python train.py --text_encoder_width=128 --text_encoder_norm="rmsnorm" --text_encoder_qk_norm=true --eps=1e-08
Rows from block 2 of the audio encoder, named by matrix and row number. Rows with one number belong to one attention dimension. Each number is 128 + 24 x the weight over its row's rms, rounded and kept within 0 to 255. All counts start at 0. Numbers have three digits each. After the name is the row's rms in percent of the matrix's.
# q: attention query (encoder.blocks.2.attn.q.weight, 128x160), inputs 0-79
# k: attention key (encoder.blocks.2.attn.k.weight, 128x160), inputs 0-79
q.20 108:150107145165116111153105120144114136133161154135116128185142088118121114107093104156155117139143152101115083114135140142149087137130115155132136136083131149142136153113155162145136120129103111148176180150099085098133161121133160128104157148
k.20 097:100142150125100117154130127110135136129140151098113150125118129082150141138117147137135121127111117113103151141144153138160134076104083153124185151116136149110127068165153131108120082092105055116107114089165167131099120036153124116066107147
q.21 102:132098111104105138106158181155125147108161138126140137169124163135145104101155127142157127118118129098159131118124092134173107064145135151089135080110136135134135133170120084141130096143108148117099130128081135052188127097114125127139107172
k.21 099:118158175141100157113152102178137102146143169129123147123117156111148129133141138139115152110098136141115122098087128141095133146146159113119075128158117140157162124086143146113098150131143148051149133090109155109066147127128163158106117177
q.22 109:122115115124184128165117145157122152114105119137146115099082145132107113136124140154155131152127170089109157173151132118125085072102124137117132119118104126108155083136141141146110083123175099113153137101082103082094111171125119110124100135
k.22 102:157128163148111124109123132116115140120079114138167094141128082124131152120097179139149083122135119136100143123122119077136154086144139158146094139085075102097142110121159150117135118093149138155127086158138142182102106116145125119103171106
q.23 088:150157099117093130126153135145141129075185134132108156197117115147112132091136149128152126138157150129089080123131121129169114120098147148157140133096113154081121112127127141115151132108119124103157138152087122137150143126148136111085141133
k.23 090:136148122110102098135127110105135112149108150143164089120123095127094116122113156175161149116089189124152151132091117137144131128139103154097170132137150145166138147171139123123124104162149101173148156113104154119122107126121149135097146159
q.24 093:154157104089139142142099156154106119119159163135107126124078146098132078166161126155116103136140138116132092157126150084093164113149169171133112139126101083102130160140159128147105095119110131128127098140121105079140106116114150083132124168
k.24 093:119101146098134121121108107129106129160188125131114138164102156133123123130144121116123127128165123176097119110115115119161111172160115122122100148135167148141158163148130086091139136157160132122161060123127143108127109156167138161147092110
q.25 101:130155138148130133133124113128119126136173102122128151162111099104096098143142127158113116154146170157118086102119115129144162152131166115132102125177124115157142130164136125140178132091118098108163151127139102152160118111118091123157123089
k.25 099:110128132157134125113139144125155128119176123098128116132172087157156100123111109121124090118131170105115117131098123134160116087143101151101167084167115176135149134139111118122140110128123138124114075126124098130169125134113161124169139149
q.26 105:116128116108157123163147133119151137086183141182130148153143152134175109120133105144142134110110110164143138103126122122155131098167123124129132117122120154159103123156153155079114123074146130055084165122158151138111160111081098161131153113
k.26 104:103120138162105105108118130143141116137156131134079097110099132129129110132113122140126144083138113105107141145104157162132096128106129117111144162113079169158118114147108100149150114140068145093146106131125103154114149107121177092165140133
q.27 106:165116124097167142119127105093128107163114089134139151144136108144147119139123083094106127138110122172147118100113126141079116121169114137124113121133128127157169122131122078147166125162139140124119093140107127163145084106151106155129087101
k.27 104:086092127138109094107154106128117128129147152133077157180139136131144100103104095149183139152112137151161130137113120130150136132144119111112133133137116152090083132077169144129134138140123132104108133105099102105142140126161103178142114123
q.28 099:132094094158127156128118154134104142084129109122131147127111175118130145168128134113120115159147115095104127111107137111171123156132195110136087110109121106109096153172131149094101156102115124140153108127152120119186140170121136111137114130
k.28 105:092118132095125129137178139094124118118119142107122107108169121127136140128134145150119149077130128080147139094113148141133079155136091095131150144127160154147096127146113128095108138174167112153159149126129142155141089182162129162144173126
q.29 102:154138118140113096112083113118181129118151134061112135107153123147144145137152138150106116076124127123147118127123119125131117121125125128148130154094124116102054127146146130144123136177150117122113114115134091150131127128131151130107112136
k.29 096:113146107167130110145151167137120131104138163091146103140163128148109117121114078143089120107173130118084127081140146127157085154111125088106125136144111095117116103090149125106107149155143115129132137110126130125133183166086130144128118100
q.30 095:161119148112138138089091140128145169096125154152152121135147149199132098129128116131118119140152117130175145161089116145147154148154150112130134137118108106088143120115102142120094129117158151083128118118135145090125152101155128153120131128
k.30 103:119155161125119109165117135155074106166156164120121137110132130132131120151147154135125144167177104113140145140151132118150149106117121121109139155069101131085145116142152113102130136129126125112152175148112099114139115196147115136132103140
q.31 104:125162155118146125165109140088145116151126162108124111137136106130135100132091165108134143140120088152128129150109126138088063166139152113100109119146150140150148136113145113147118111089122175122176201113122140131151085112117092122072128168
k.31 114:112143160116136130112157085157126165115147135128097144145100115095119139123116093118171159126175092132113139135197159158125105175118111117143119123134143163135097166111099093146108112143144149150152109140130128125183121137117164118119115114
q.32 098:133083087126116104098147117134162076131076148093144158081133130149137163075104118121129135113131104139135125138117146150132148131066114144142149118081141167116108089140129119113102117127152166143117135148139142127146138144135159135084115128
k.32 090:097129049154087108197121147087071132152137106132118125119144161138088155144110171124145146132140131168133133139095155140134155146136119124133136134118102122154085088090098102140118120098106119102091149132150106108095115103131148112123099141
q.33 092:107122115096129118092089158124104127100138133104146129191076140113112178114087083154140065144137134126124146130165144144109111101132144124122151115142156168091149124181155128092126101079133086115095148138101150133115106103054159105148126153
k.33 105:130112168126101141147144147127096122113117157116146098120133157112123115150101139142151142104105140162143118127120142114134147109068093138100130116111114140168140092141146113119140107151149122084100124077125084167088144085126152205112146150
q.34 107:108122125145101114167138138092119134093184126150127152154088089077129099103108174106165127120138121152146135174130153137123137103139109128113124098115149073138087160108099131119093113144112135117095115140124142104135101119137085130111129124
k.34 117:142157182109134157130104141119140119138147111155124129120100140130121138134122152131150135124118173160106132111061130099148117074140115142113125152142135092113179123158121125161136162105118097092107131083154100132109125091170140137139142162
q.35 109:100153112117159127194105096115141138148082108132126095108159134162113139113086128128101066125147118147154138153147100109119154122135131114108122140174104117133137120131124144099154104151113133107151121091141086140118123141145118087149142095
k.35 117:149152142099115144090097124129122159153149111076125137086129114103129080153153172185074130124136147093100136136136110081136135086142130135140135134099138146102136106166167137122166132070159051162119126084117144133113133103149104113109111122
q.36 098:111083142122143158101145119095143103172152113112106150152147149166164099135128145144126101104145137136085128115146133119149123140084130125139139143132163123114163155127161103151131141151154131111133136114141100153154132151118125093134113136
k.36 108:113126130124125182105148140133116145117080144145143120109173099105100114164099101086115116120096143135091168101103141134071116150111104174159144136190077109133148113098107145160122114133151135160174090143131154130102149109114173151101143158
q.37 094:156113163143118143139142155126143146079112135123155139164125124140131126151088106126106108143187146104067108120086138098061103150165111099143108119130151126110149101123126135167153130145090119119157134167124133132117143120169117144071115118
k.37 097:154151155119124136116137114113108114144144120069134172176128142116113097098173125139116114127114151084116164129126160187098116101106105159099122129151164135111123106129146107144113116172147087132152161090141125132173106167127100149099119111
q.38 092:116099169139129172106110147124113113137126152145114187104107114141164115149134099116153110124130095188122115122090111139136102129139142090133140073125132161161127115135115128159144115171134161161150159130160174094117193121125101155136148096
k.38 099:108087074105152141127173086144133089163126131151115110164129130131119130094142120131122178085122126163173143125121197097128132113125096128152124119169116126112152158108117092098081087167125142097114112103099168142120138117118126119140151136
q.39 107:128109079094129158125120115146119158109132132133117077104116106130129134101183129154093125092088153107142113119135078114107136152135140141123130152131121108130140122173134132171136104153078131101077083113098140113090160164099111093124083124
k.39 112:130147167078118107141114109114113131117144153130139118135101141124093117109130143127084120153116095123098110156090121106112133069143123118122103140109136106087162106152145118161132113092139094158114108133110119128095100146117130136105131135
q.40 108:111146131139135111157146131107140097119115121151105122100101092091104107110135154106135133130131108144092131099102102150145129117128113069078098123140117166128078125132168124081144135144166132128132162111155147180096125144192124112128127113
k.40 101:157144101128141137127140123142140162119107108126126138102103112136112113139126122156093124142124123165153111136139094100087133124137121074139140152134124100124115132124098123152164111097103151170133129111145132118091139082136171134156102134
q.41 118:107134119160144143121167142135130159104149131100117111132134168114132158127125103139093146165160158115134150159134123152138114193127107070164132114145099127115133141125116136100111118145155077136131107127124116152141110171107148105136098108
k.41 106:116170165129115154142142136107129084130136119108164156099122173128131119110103129166147102157068152115165131132117153122148077099138126157085152128143125154084119088111136096128131104114089084136128148099098107086117124120158113109145099146
q.42 103:180135138190124129110104145144139123137142112109138134121135123142124189109151147113123116113093117115117130088124077095151092114146107150131163120102146180114154182143158117143131172179093083162098103101110135122098113123104094088119099176
k.42 113:095169084125129158136150146181139180058151200117097095112134147152137145146118054135100121121168098132110125149111161150094131143134145117131110139132153114134107165110157154137121116147149133132144115106128160115135180127074120140151131105
q.43 104:128141074142143118128110124140096116110148102135130122121138121072125151156196140158118146086091149119141139143118091159159094099126144184132123176143144144120152139126122129144105119116114166152138112134141138094138145108125144116147122128
k.43 105:066095092127144066133111110144162101137129134143121130117137136112140138103097136138130154127132078172148132109142165103138138171130123125110080102140114119191110166100155098124130142172132167098113122146118142114117138133139131136146096187
q.44 101:096146115127128150168112134138119129112120136133092146127111124167138126133180134083129098163129120143127138125094161124126171118147079088130148113197134152137136151110144101134144137176133158137136073133092151133148132146076145166165079143
k.44 111:114161139130110173133126119122112162146169166160095139165148119154119118133142114169123141114121154078146141137086149117154139148122134185147153152145137106124197127159121103156083131154179113124096122086100127109109099134094059147151111126
q.45 093:097132138162133099163091108148101134156143126123166134091108070108104086113160110179139141126131111095129118105103129115130110127135108114113094121102115129144144154148190124113163110103139138149137129103101169129098099139157110157154137114
k.45 098:145128126154161191184126153137139143140140118144150117121114144103154135157129175137124074148118103118114141130103110102129150089142133153134120165152142102087127103159163162151126136103094088085125111114116124132112119131154111103150107147
q.46 098:180171128131128172098131107108101095148081162142090138095158130152151139075135096102135090150102110163122124115151089133174112117117131123154146165119150133110137131133150114100182132088084123139166151129104140129098135133116140116176168127
k.46 106:144157129151134133170105108168114160112122129151162078105108105130095124122132164146156092127128165096111143107134165085113145095093121084119125132114117081117128126154179191116145141078109112126126142119131135118075098116125105092115114173
q.47 088:119142111125118096147146146091174161135160085077129142094126127116102183139138142082142138125148146132109173144173143155104125168115078095135103145122110122153116115138151119078124130125150109163097132121133138162144138152159117104069163114
k.47 094:129131147129124153127136167073121152116085124106104073112113123144132130151117155179118114144194106099133128125119147072183154119109094138093146152092149098105117099117087120156160138084149120133089105116166144144128122116109132147124131138
q.48 109:119132168064140163106157161089122135082184110136103095125160118135152122130142133104120102153144125161122071109114113130107127096118104096124133149156183129141138103162093073123124132112144138107155107118107126131148153125101098086129118075
k.48 106:116085100154120135085155097133092138079115115138123122127151131099124113135072135130136124116119088133134145135136159153115117151102080096097133102113090159132145101125082103156122122101114146141165163154093120157140106125119176135084148110
q.49 108:153144164111079134116127160135140124173109156131123110116134125124141114141101128087106134144144127120132151093091143158115124121153149133167143095159157138107141092136093104131143161120103141089165137109129146102079165116162109103147118139
k.49 096:142155142113106118133096143107102106099115097135157162151132128098117157123087135154109158154110146164127101157125095092119113096100158122127119144128114138096089215146147145137105171112102141089120123118130117124142096140101108129129092120
q.50 100:133128152146088130092137098152114108148176173078108137127125105105122142101139141153122154104149114117139124115126133138177126130116162141146146107098125117157098169133134108109116159142162095133105124121141134086101114141085154108109123136
k.50 089:149132100078155166136150147134140123130136130159143090130145120153116132103076085131081127105124131099109154116104125127145116142146148117107143138170090114121163145121111159122129126137123120120117105162160093132129112137134109118128150136
q.51 106:143160149111143109146129174116132134175119158125117182111101126154123124185126138125153094090145106127144130123099086136105117069157125112110093145097104101101139099108127107104166113119099143126114129120107152136122119115108111146150172118
k.51 094:113110131098139131110109072112119124100103133157163106138130168111127152117121166166132130122138139135099151083153134083149149116108139131144087142108109080123199161110134098122126151170133135115136122090147111126153142101150141149107113126
q.52 099:135100183118114113110115148132129099144152130143128139146153106141103115087127117087133123113120148190139137110155159136158133145142122114171095116087110132131136122125187108093140108140127090118100155164103165088106146085104084123149136115
k.52 111:159152144157087178151120114155092119139157121143146114102151108142085140098100151148112129144127132141119164109100103136138176063133137105115131150137117108107118144162159149162169131101097114136149140134094120148127096116134139136119103124
q.53 115:126110137145131066146100133111091069108112176143152164156074108125121114145100088118158117122135169129114137102127153155127128093120085113151109134128086123129139138090138100159152121110051179122159163147117170122146175122139129139111128112
k.53 108:130117125129125140139145113115150155106113116101115144151136097141180151120111096113092142095153094112125152085125151096126113166137114140096128112156192141140077155141134101122112097182154129121125091081123145154163156152118122108125121143
q.54 111:155138073157103129158119122164115117133139113085131131114131119148136109094148115109096121099123094099135104145107130141111121173132137157092159158137114122157111123146164137115129165151151147147063096103085114119086168141125140089085119101
k.54 106:113138132135104091106133137100105150144128202133090127134149128124114137166116135129137128146128140103101142129130108092126147115108174134104129168097130109145158096091148179168124119173143102162128086091116133143127117135126105139124135120
q.55 106:148141171124102147101132096118135081117088114140113142113134102171144143137119152090095109122116129161193064136093133116115130176083087139176107125139124134157130097127150123159154132144162137085140118130103120156129160118127147111134124138
k.55 090:155114084116125122139117109129094179191147168131103152149145123099143126137098139132161107153139113103126137091153187132132125133135100152117153126089114142122112095159137100130132100132124105142154157121092158097122133137151132147128134113
q.56 105:137134170132082136102139106147116137098138198141112151099131111113131124112139086150124114135148149085087096112154126111133131155131121157133107104124097161136143111144140114148116121105138129101119109126127117127129162170135111084142097143
k.56 101:100102124122117151146157089104158134135127092173142130127118117105124165099115134131121084112074088152131121110097142157109089151147163130145132104071184077095114103129163109139129125145130116141104157179142143128147130104168117148162133114
q.57 109:098129126166115119136167121158144184161138092167117139141140109138131090117138116131126138119186097126138112131128147118130139123126132130133104182167107118141165121103117140152124137145109154117106151102113076134103161136169107131156124104
k.57 112:100124142146127156165115144119144113151135119140165120136104100114105126134111121187101121157116136144166129155114122069175129106133167155132114128116122106106159147116122105104129110121122072123161101114154116109118106121107100142166070126
q.58 101:177128135144154140094120083127107155141134140127153130152154121161129117140173129067130120164136104161102085135120100163143118142105143109103154141128112135149138166118175139130131145129118146135139149144154121081132133096140103132172146117
k.58 101:077098133094115099105136130148123160105160153150137156139170144142153132122138064099140126144149131146141129148170131132106078159127102147139160119135108130169097169101122117104107130144155168143110120122103138119155137146126138122140141129
q.59 107:090136163109177108114118109122172102100127151119124117158143135105107154146141155160144154120121162131094119148103089127124118154148163125127153113120125152097155150112120153156120121133129137130122194118137152149134117117124118180160083113
k.59 115:144108111125150119154153114107127065135119128163146115133124108109134126120158113115072146115108128138090124138115098113109152149192134114161124174138115094105170139148106145103122130115126134098109097150118077152124118094119118119149097124
q.60 091:140066136131158096088156107155172119185067162100108154105168131160136119125112142111152112141116128108130093141133111108189106114145170142084105108083161108129117147114091134119112106117111129124104104144114101074140130115132093137096144136
k.60 091:115138123123132130154162107164112130122120193096116110111123144118134109117170149082129104122125156116106181103171126111079127189113148114143134128117068142147118123107115168128120157093118131148128143112167130146096128143140097081080146130
q.61 110:069112112116142104119116112138130114148156116171136122104135124126120142092127113147121162128165190146123133164134130160115170126136141121153125125124108116142109119114143119186157101122092195111156104121148103093155117144189165144143120104
k.61 116:208137124130090158154117133162143120156146150124154164147146115154119098140137164118087156114136141093143133144115115056124106104144109148115141124109116119124126103166144089142131139079145083130104063125136122115091143137103101152141084145
q.62 089:128158137117159148119119105145121122078159176104156143096103107131169136138139126131151135147125167093117092118153099155111128127093167127169161136157127138085092130146159150142121100162154134092113162149147156130156116105105097143111146137
k.62 109:166101126127110135109129110120137113174084091163141121133096082148119149124128170098137129081145118120102167113131106128151160106167104139122136128141115092110130131158172131117132135128130121088128111174099144122125086161163128139129176138
q.63 104:156172147136103127142130146160157137115140125132137152145123118078129092121109091128166136094153139087111125053110102119150106119109118132133129138170099145113118145163134125126103085143122148179171113118145127047128149128124167123147106079
k.63 108:127132116139116148124166115162125124121142133096115122138139166152162168141110094124106113116131089129132113149128151122117106125086153084101117086122151156158085158089148128137134123131117194109166150101092134140135097094107118118120129117
q.64 115:132122118160091099121121123121141159105155189129138163135105101167114100159106109075128101081144134145170107129124131099085149091104112137121139148088127117155130152163154108170089143138057139100148147122130138112143119124136122146130141136
k.64 107:093103171102124091188088135109133156131148103113130158110174122090122125137149141154148124119129158141166127112133116141183099094140154096159103099126128111105156164126117151125115138153123080099108097116109119100098116144123148163122166098
q.65 106:144147180113163118146142088140112136148115114099153133074143090117141114116112114131160127109123142147114171130121109133130129129143135124108125117165138143158084141124111140144126102163129126111114115158092117106155162115130129109127127139
k.65 130:137145168132111136144113123149114093156140126131151117078112087144103123174118154149150100158148140114120134125117070082116159064112115111134135122129130113095146119166145121148146129099138106088102125134116107148040107142126135141108119142
q.66 089:109120137123122126129066114147133111081093117122142133160088163111143143107123112145175141129089124116151118126126168111081140127109176113123133128125125120156104123095092168159151106098129122151123130186149135142157153104095134087159112104
k.66 090:102189159084129132154148162135114155105132134120126143147131132113129135151106119165147113144132103103120142125102084142144118099128096107073135095134126130088161091151139124124115130102146127127075140126131130111131113125131123158103152128
q.67 101:135128147085160123140097126110120114194165168123119107124128115131138175114167097143140117124123097105120142168118158137148163098164085160145089089080114133133089121136117152144082105104140119130127128133125151155134136134110133140116127130
k.67 092:160148129122078142129148141096156121154130086093149122132109111097150119123107170134124156148100156121094131132127075140103112107110137120118116103137124090128143147145149115148138145133120125090125097094111074128099143154098106121131114076
q.68 094:124089085141120129094149144164158144104132135136169132112100122108125189118192165139127133093128132115116118141123121095119104146106163135150123128093081130162133191154116115117101162136150147132129110099134151111105119160104136089087101182
k.68 085:084136112101111105157115135138151102129115124118096126142112157095118135161166128162130098155141143133117154079099135189147150184179160127098175132129167133151156145141082141112133137136123201176164125087117130133152125166082155162173147070
q.69 094:115115138085133142139121140116116145116130167121122143145110163112129094146143152093138121122134152119126087110119114120119148101107127120111123128190103122125134077136105142123151114133129130142174095107141183113078126094100164182131096122
k.69 101:116091089157123082086152128114181155117109110132153173098134120155139135132142072107176081130102132136161126146157124135105071193130095120156133131146147135135148149094114114134104137118127138153149145143104123138143171093089141123167152154
q.70 097:154125146144139146142143143116152121078057137168126110145118094127147108148104158098076120131104159118102084169123098140076126127115109155139125108159118133140138103143111143102130156107151167128104124121153092170098134149124159087103110151
k.70 105:131132138121081129154122140109113138168115100127148096141133173137089146141134135144126109150153160127127151097117126132104107106095094105110094165107151119122132118144108140069157106085115132167151062108134094155102116131130135098135156148
q.71 100:162125149118155103116106169138159093164102136168160162141106159106132103156093107121154154142136132145115140106163150141141135132068105124163100148114096139153082103132115113134113146158108144147118124109135114101110111130108136131114100153
k.71 099:105127178123102140148154128117091134078089148094133090091131122101157107145118159139121111180125177123127143122121100127119132085135137126122092140160115079131165098151134127121169113069140105123138117133123126144090121155098123135158175152
q.72 091:157156154121141102109163098131130108145149132172105126169134143152072145127157124139165127115154151105075051155123120127124166112128116126114123127084115108115122076150133100164172120122119128180119116105108130119110130142142126129135117166
k.72 103:097182109113125098107153129154131142133082145071109097149152095086158148118116115088167141144121111105143120103166117121125157115140132139134154106137119127158130126151073114121106134142159154146140094131119176100129150122149126143118094126
q.73 093:138158107120095116113073176115094151167107136104109138111133150122107082110152125169077108116098105148137186136110146155141131151150135131125136109161086129102146156090133150101140124093111095132095146151112109149110129084137123171138149112
k.73 091:171153134140123143133104152122093139147151102180180121098133144096105072125137153157134154085156153154122130143123064111145101095094110115133156124089148147109146179142154140119115128118128116102125107082136131112128127153105136114124066138
q.74 099:155097106089110111137127150098129160088140151140133091141136144097108130113148140140115096109091119146101150117089118137128138114109106092164109117120113098113105138060114074125100146141150144122124119162141124105146090102135076171134146139
k.74 097:160142132125110141130127177135123148135101127124147074131123109091098130147150144109088122133118173120112146131128124140117147110105105202123128134152104139136160107159099111113150103127107099109150175118116103112129131176145086168162104171
q.75 091:108127105145128138094128172119148131141114136160121185078107100139089144144125114094156165160131133117137103083174126114135124127097212108153110117093104130168137153152114118157122123147163116082135140142153134143122101151114161110151111118
k.75 081:123098149140092132125199152121073121086092120136134162124142175133149108121179123130102088134125149140157181099138156135151112188168094131138121130110094076093110114119100114136142157121154134136133135120148120123151162109091133173138125167
q.76 095:109118096168138194116104117159118148103169106107139144128102134116124154128118135130108138142100196125172093109140070169103111148120163117138153098150121135143148149128095145142164127119108075134102119157099083137138167167135146087128125169
k.76 091:091109197136153079148109108137130153134097117116118126148109112151141147127116151130160094111131080127122179101074136129108146128190113131120138120097163114144149101113076147118100104115157133187124078108110133136093111125148139151088120112
q.77 103:138114154122108162136092121148152129134160131134157136120159136097141159126098110148112167088128112121124121137128082112165133137129130143128122120122135131142158106116158109121095117090129146145129119128107117163093138081125124139128111145
k.77 112:115089140121136158118098156108124107126137117133144126126142133140130121154131137128137157143121166111106187139122118086141132057146138121094124183135100105106160120151149150123137183111193069103137125147112117130097158102155125140127112135
q.78 097:165103128142089181165115162102168129134121154141092145124116127120144105152140134136164125128127116139115151088145082137127075169136132140118118161101159118093147145127117139147139126102136125157150132143123113109132106090179091155094137138
k.78 088:119130125130074165097140120125106175148142143122117126108122103138086090134146167174155119138110128154155167111117105107119152098138153148147090108117129148088205148155110168083127145113159106110124129107123137093127151152118159133103126144
q.79 106:153149104123126143168161103188109135143166118101119139146110151142141099163122103120167158141137180088122134094150148130139141138143178112109152070076098126118158136114117108137125108080123079112098105116109122091100075105120117124143119144
k.79 093:171114237126100112139145131100132135131111105078132123067141130114144117106152147156133132162166135143114127128102108113116133122108102136159119125100129095119160142153144152100124088104173143127135095112083093152138137139171139128156119133
q.80 088:170156125134144080112112154084114125136097149117139091116101068162136178119144113130171123131123110132150105139107114127127091132172147119135134108156122129171139119124102124129124142153119154130136103134145149124138153169104175126125173118
k.80 123:098101120118125105100174108154137120089129140116085130126132164118127152119126064111158106130139098117136075103150139146124113181127146106129151122148128131142110134111083132109095117145160166169137102129142132141152131141124136151119125113
q.81 099:137132063158117142123142108188116112150098176101108122108102121194122138123132134136141116164148132109113145175131137071128139113141144152104153062157123133162129119122093148151125137143179143120129128088122134130103126137124118152164109132
k.81 095:159129135096097134106145140134144127123138115097130114139140135128144128121121145105138174122120120113124156141083143153104156172106121153138157077130116103145161147095140128117121128162101116127128187098090137116128148135101107155089145129
q.82 099:155137148103103101187122129124150138131093128135123139115121131172119113130165106079106103104099124112113121085120142184148112119145137153137139184158140136155133174159158130117147115140126118102131187118096137134084103137126135175128133111
k.82 101:145130097138138154123138115130122100116084161143067092154120091127132098089143139125150174116191167138125165129129116104111140115159147150090118114121108112119121099137130172125113120130147094127092085131088132131136147164090130118135129076
q.83 102:147150127119143128111137122112108127128073159097120150151169101158097091159099127134160113115110170102091127145138111135149148108182092129093152084152141131084149097128143170153134162119130182149141126078117120116099107153095105093075138122
k.83 087:157145113112143106122113141117156145140161106132165139113118081127112185097133101089142137127131091127122098147162114118123118138141138089148147112145116122122087133137117158079127128154156103083136149124113141092129155109117126098093136156
q.84 097:129124082118067145107142128143108101105119183123135174118102152126141142111148105111121111118132175093156089125174136118087138110118137131135145087131137122146102119110131131143108112127124112099162155120133128127183138129196126116156173111
k.84 087:167125115093157136149154127177086088142112160097127147146180121106136138151186130117104178137093121113133171126131131170127141129130081179156146150093137133144120127099090093112113125156075116133117126142091099123113144120141104141138119137
q.85 090:096140143113128159077123187142108111122139133147144105142131130116146129097131110143099109133148117130149135149106110127147146120101100144165124114108096122154090131089088105157145124137075122120146132110117095126104166062130126116112119099
k.85 085:124152130138152105087128112141122092133146173084130129155132110114127121180154098119101151164117140117145123162121111158122179121113115123163122125121135146156117141114152160169096111078120170142127079116114206140149109122124156168153126174
q.86 101:126105113172124155129178150136103180099126158118072157122116085132154100124088120130147095130079152089135133157124147096107092121125145128141113115144121170129119106134113107127113126147164086119137122120123157110141130109164098167120091112
k.86 101:155135106117119150163137155096120145116134084160147122109129120123149133137099195123103139102132153161134122087070146143073083126097114137164099113148139094112150132120153128087135118142114093107133148138099112139118086092141088153115148148
q.87 130:122107175138130107112116106091157085159131143135118126142128126105102107121056121082129103114142157111182105129139133151104105111140125179150123131122114124160142114130162112151152136159091124161123179114166147117151111066160118128122127116
k.87 088:098144109144116121111152125145100090123144105105106174137137145145127122102133123152127127148183140118120140156162106132115140062105156116120105138109117130098083150156135161148110132149108134143157085101139167131122110098148073123113135121
q.88 090:070144098120128191144095140143121111133162147178105147149094106130114111148149118113142119140104173138130109120175114128092171163112146127067144079086069135155124114104095137152146124120101086150145129146151123178163133141108143134118086124
k.88 102:133123130119122144119115147147137114180150098173136111089126147140115102146150110116102089117100117099117156176161150134162100116134128119139138156090138136134154147161104162112150131143076117087135142117123116168102136133111145128109149160
q.89 094:101105155145116115105116170148093100126127163138149115113123136107160112139114100137144176131116073132173124131066150089125126139140165123120151143136144147159130061116119129117087151134091128095151096135162152113131132105136129110103115125
k.89 095:114109109109112132088146127130101184111146123098112147154137090138140146116098116105150132140152101136147145180143194124143156193161086115132128113126130147114086153136087118150123146167132128109128130127135125089155142132162103128160095120
q.90 102:108182114104098083116128112071111135148115107163138112097080150115063127139120158116139122143136170116155100122147137137126144103094164136099137124133100136125161115145104127120134154163134129125146130109119116144105112133116134117158125116
k.90 096:167128139115159122093123129125068088110139103158130134099118144144156125128147133137129083126118135116138171153174159115154163075144167164130108157133077106104123095159122174096148137109148100121115080136170098191127109135142125086118115093
q.91 108:150117146078127181124130150150158120128122160113141096104110123099151123096155124150097137127129199124097153117133126142154116155146099142129128090144149083105183173122090093126123131103127122130143075113131121102164127078098177116111106143
k.91 090:101077151096130148109149092142110123170110159124134115142137093117124132138122135202107123163118088132126112121103166139114098105107155124117144146144127124161119171153142175165089103110166174152113091141139143127135119134127162127147134105
q.92 098:151145108118140096114114142082153108145138121127104122168089130087123093105125096150149136135130103120130163134137125117174181118140162148090132135098126120108159104122112106173177142123141098138096112178150126128165112154124166157148091171
k.92 088:144119128107099139151123129124169118138087097130141118117109148113111111119139151086163119153125092134094136145141121125126134106167145145136088108133140108166162124147109131138126129146138064120126129128133124120128129118158133136091100141
q.93 106:158130152105131115115116087112136097159110154192157135124148150205129141139167117110159129118111102132150104185127110101120145130138110161113133115146133131077115108109125149143108125117144138130119102097108105147118165105114142114111130147
k.93 091:124164115127107147124115135138124129098142143162096129135125137145127115121109102116150148102106120123128108149136096123118133088160104165136118143170096150073097139086134117133138132174147150130108113116132142132145190119091115156080103107
q.94 085:118098083099150084120121100142133138120092157126145183105135140161158149171132141086132145108130132161081129152092177126091141151122136110103111108172123121114146087130154161186128130141107114135115155094083094134088128128114159111119112091
k.94 075:161161152159094102164098161107115149108101146133102138162140135136145100120110147123140141163153093122127155183131131114135144135111112099155144115127131176122144155133104099132121129117099127110105105059097158151115138138151133092114146167
q.95 112:172108133099121158149094089140107162105128116070123095100153135114119144120132131189095098101145164140137148141143107127138117090125107131119113091145144099083119127115149133095116103129108117135113149117125136062154154120144124130197161121
k.95 094:094127138128145114106110114130166123120152104127173143139134106164152153163134114134135131087128073142134138071082124136148109126095142116122138135109119119168126155115117124118139115117131119147133159126164097144136112082160116152136119148
q.96 108:174145121154084125148181170096126112123121099109122115149173109120132110136122098123115105127108091170188082131128125114144104149110115122128134198133153159099120142106132119085081138130121120132126135127110152076107118173108149126135177132
k.96 126:093096090142164112094154141149130143102114165120072144156127106144135143122103091121132133115150104127156119127153133153134140150124133166135139092161125149124086138089059152111111131105180144155161119147154135134157156147133105131157107105
q.97 090:142095108171152149093134131119077107115116167087114148151114107112161129155107111131164141119141075127132119081143119099138131088160119109140156177129129127163149132107141134171126112157169159150156097156140146111117084136094112153124147154
k.97 086:126126119136130101151129104091161116114122094126165159080153155116143143133143077106156104146119166176160124111133119162111117193132165151129105135127175153137136130132133107089136141141096141119139144153104129092162127072108125151160135115
q.98 086:115124142143187150112084080137121103127137144164144108170156133146116163116106130140103113146107158133148147130132137133083159172148128140129140092155109127144147086128086153107166109137111111136121151118130122117140135059159135127129131081
k.98 088:117096172110161127086165112170138091108137109113090145122114153165190089108145113135114174108160139159132147143122114115075103131122137173160137125107139136124097148103113089141125108139088167128178122124113091128164100140116104145148133145
q.99 100:108158159145114131113163116119162155109170137117077110141120134150147137099160113100082127117110143104164091119170094118102108137130088134182157141106126111141147112110108123117114162145101099136153189138130134116145147131135111125155095097
k.99 085:147088067132136118117144098095136131156082134109121121130133117154081115136098161110077125192161075114105124131124069168095120116130164152125089104156142128112125141120114141116119146145179125135121112111106149136114150154135133158126109123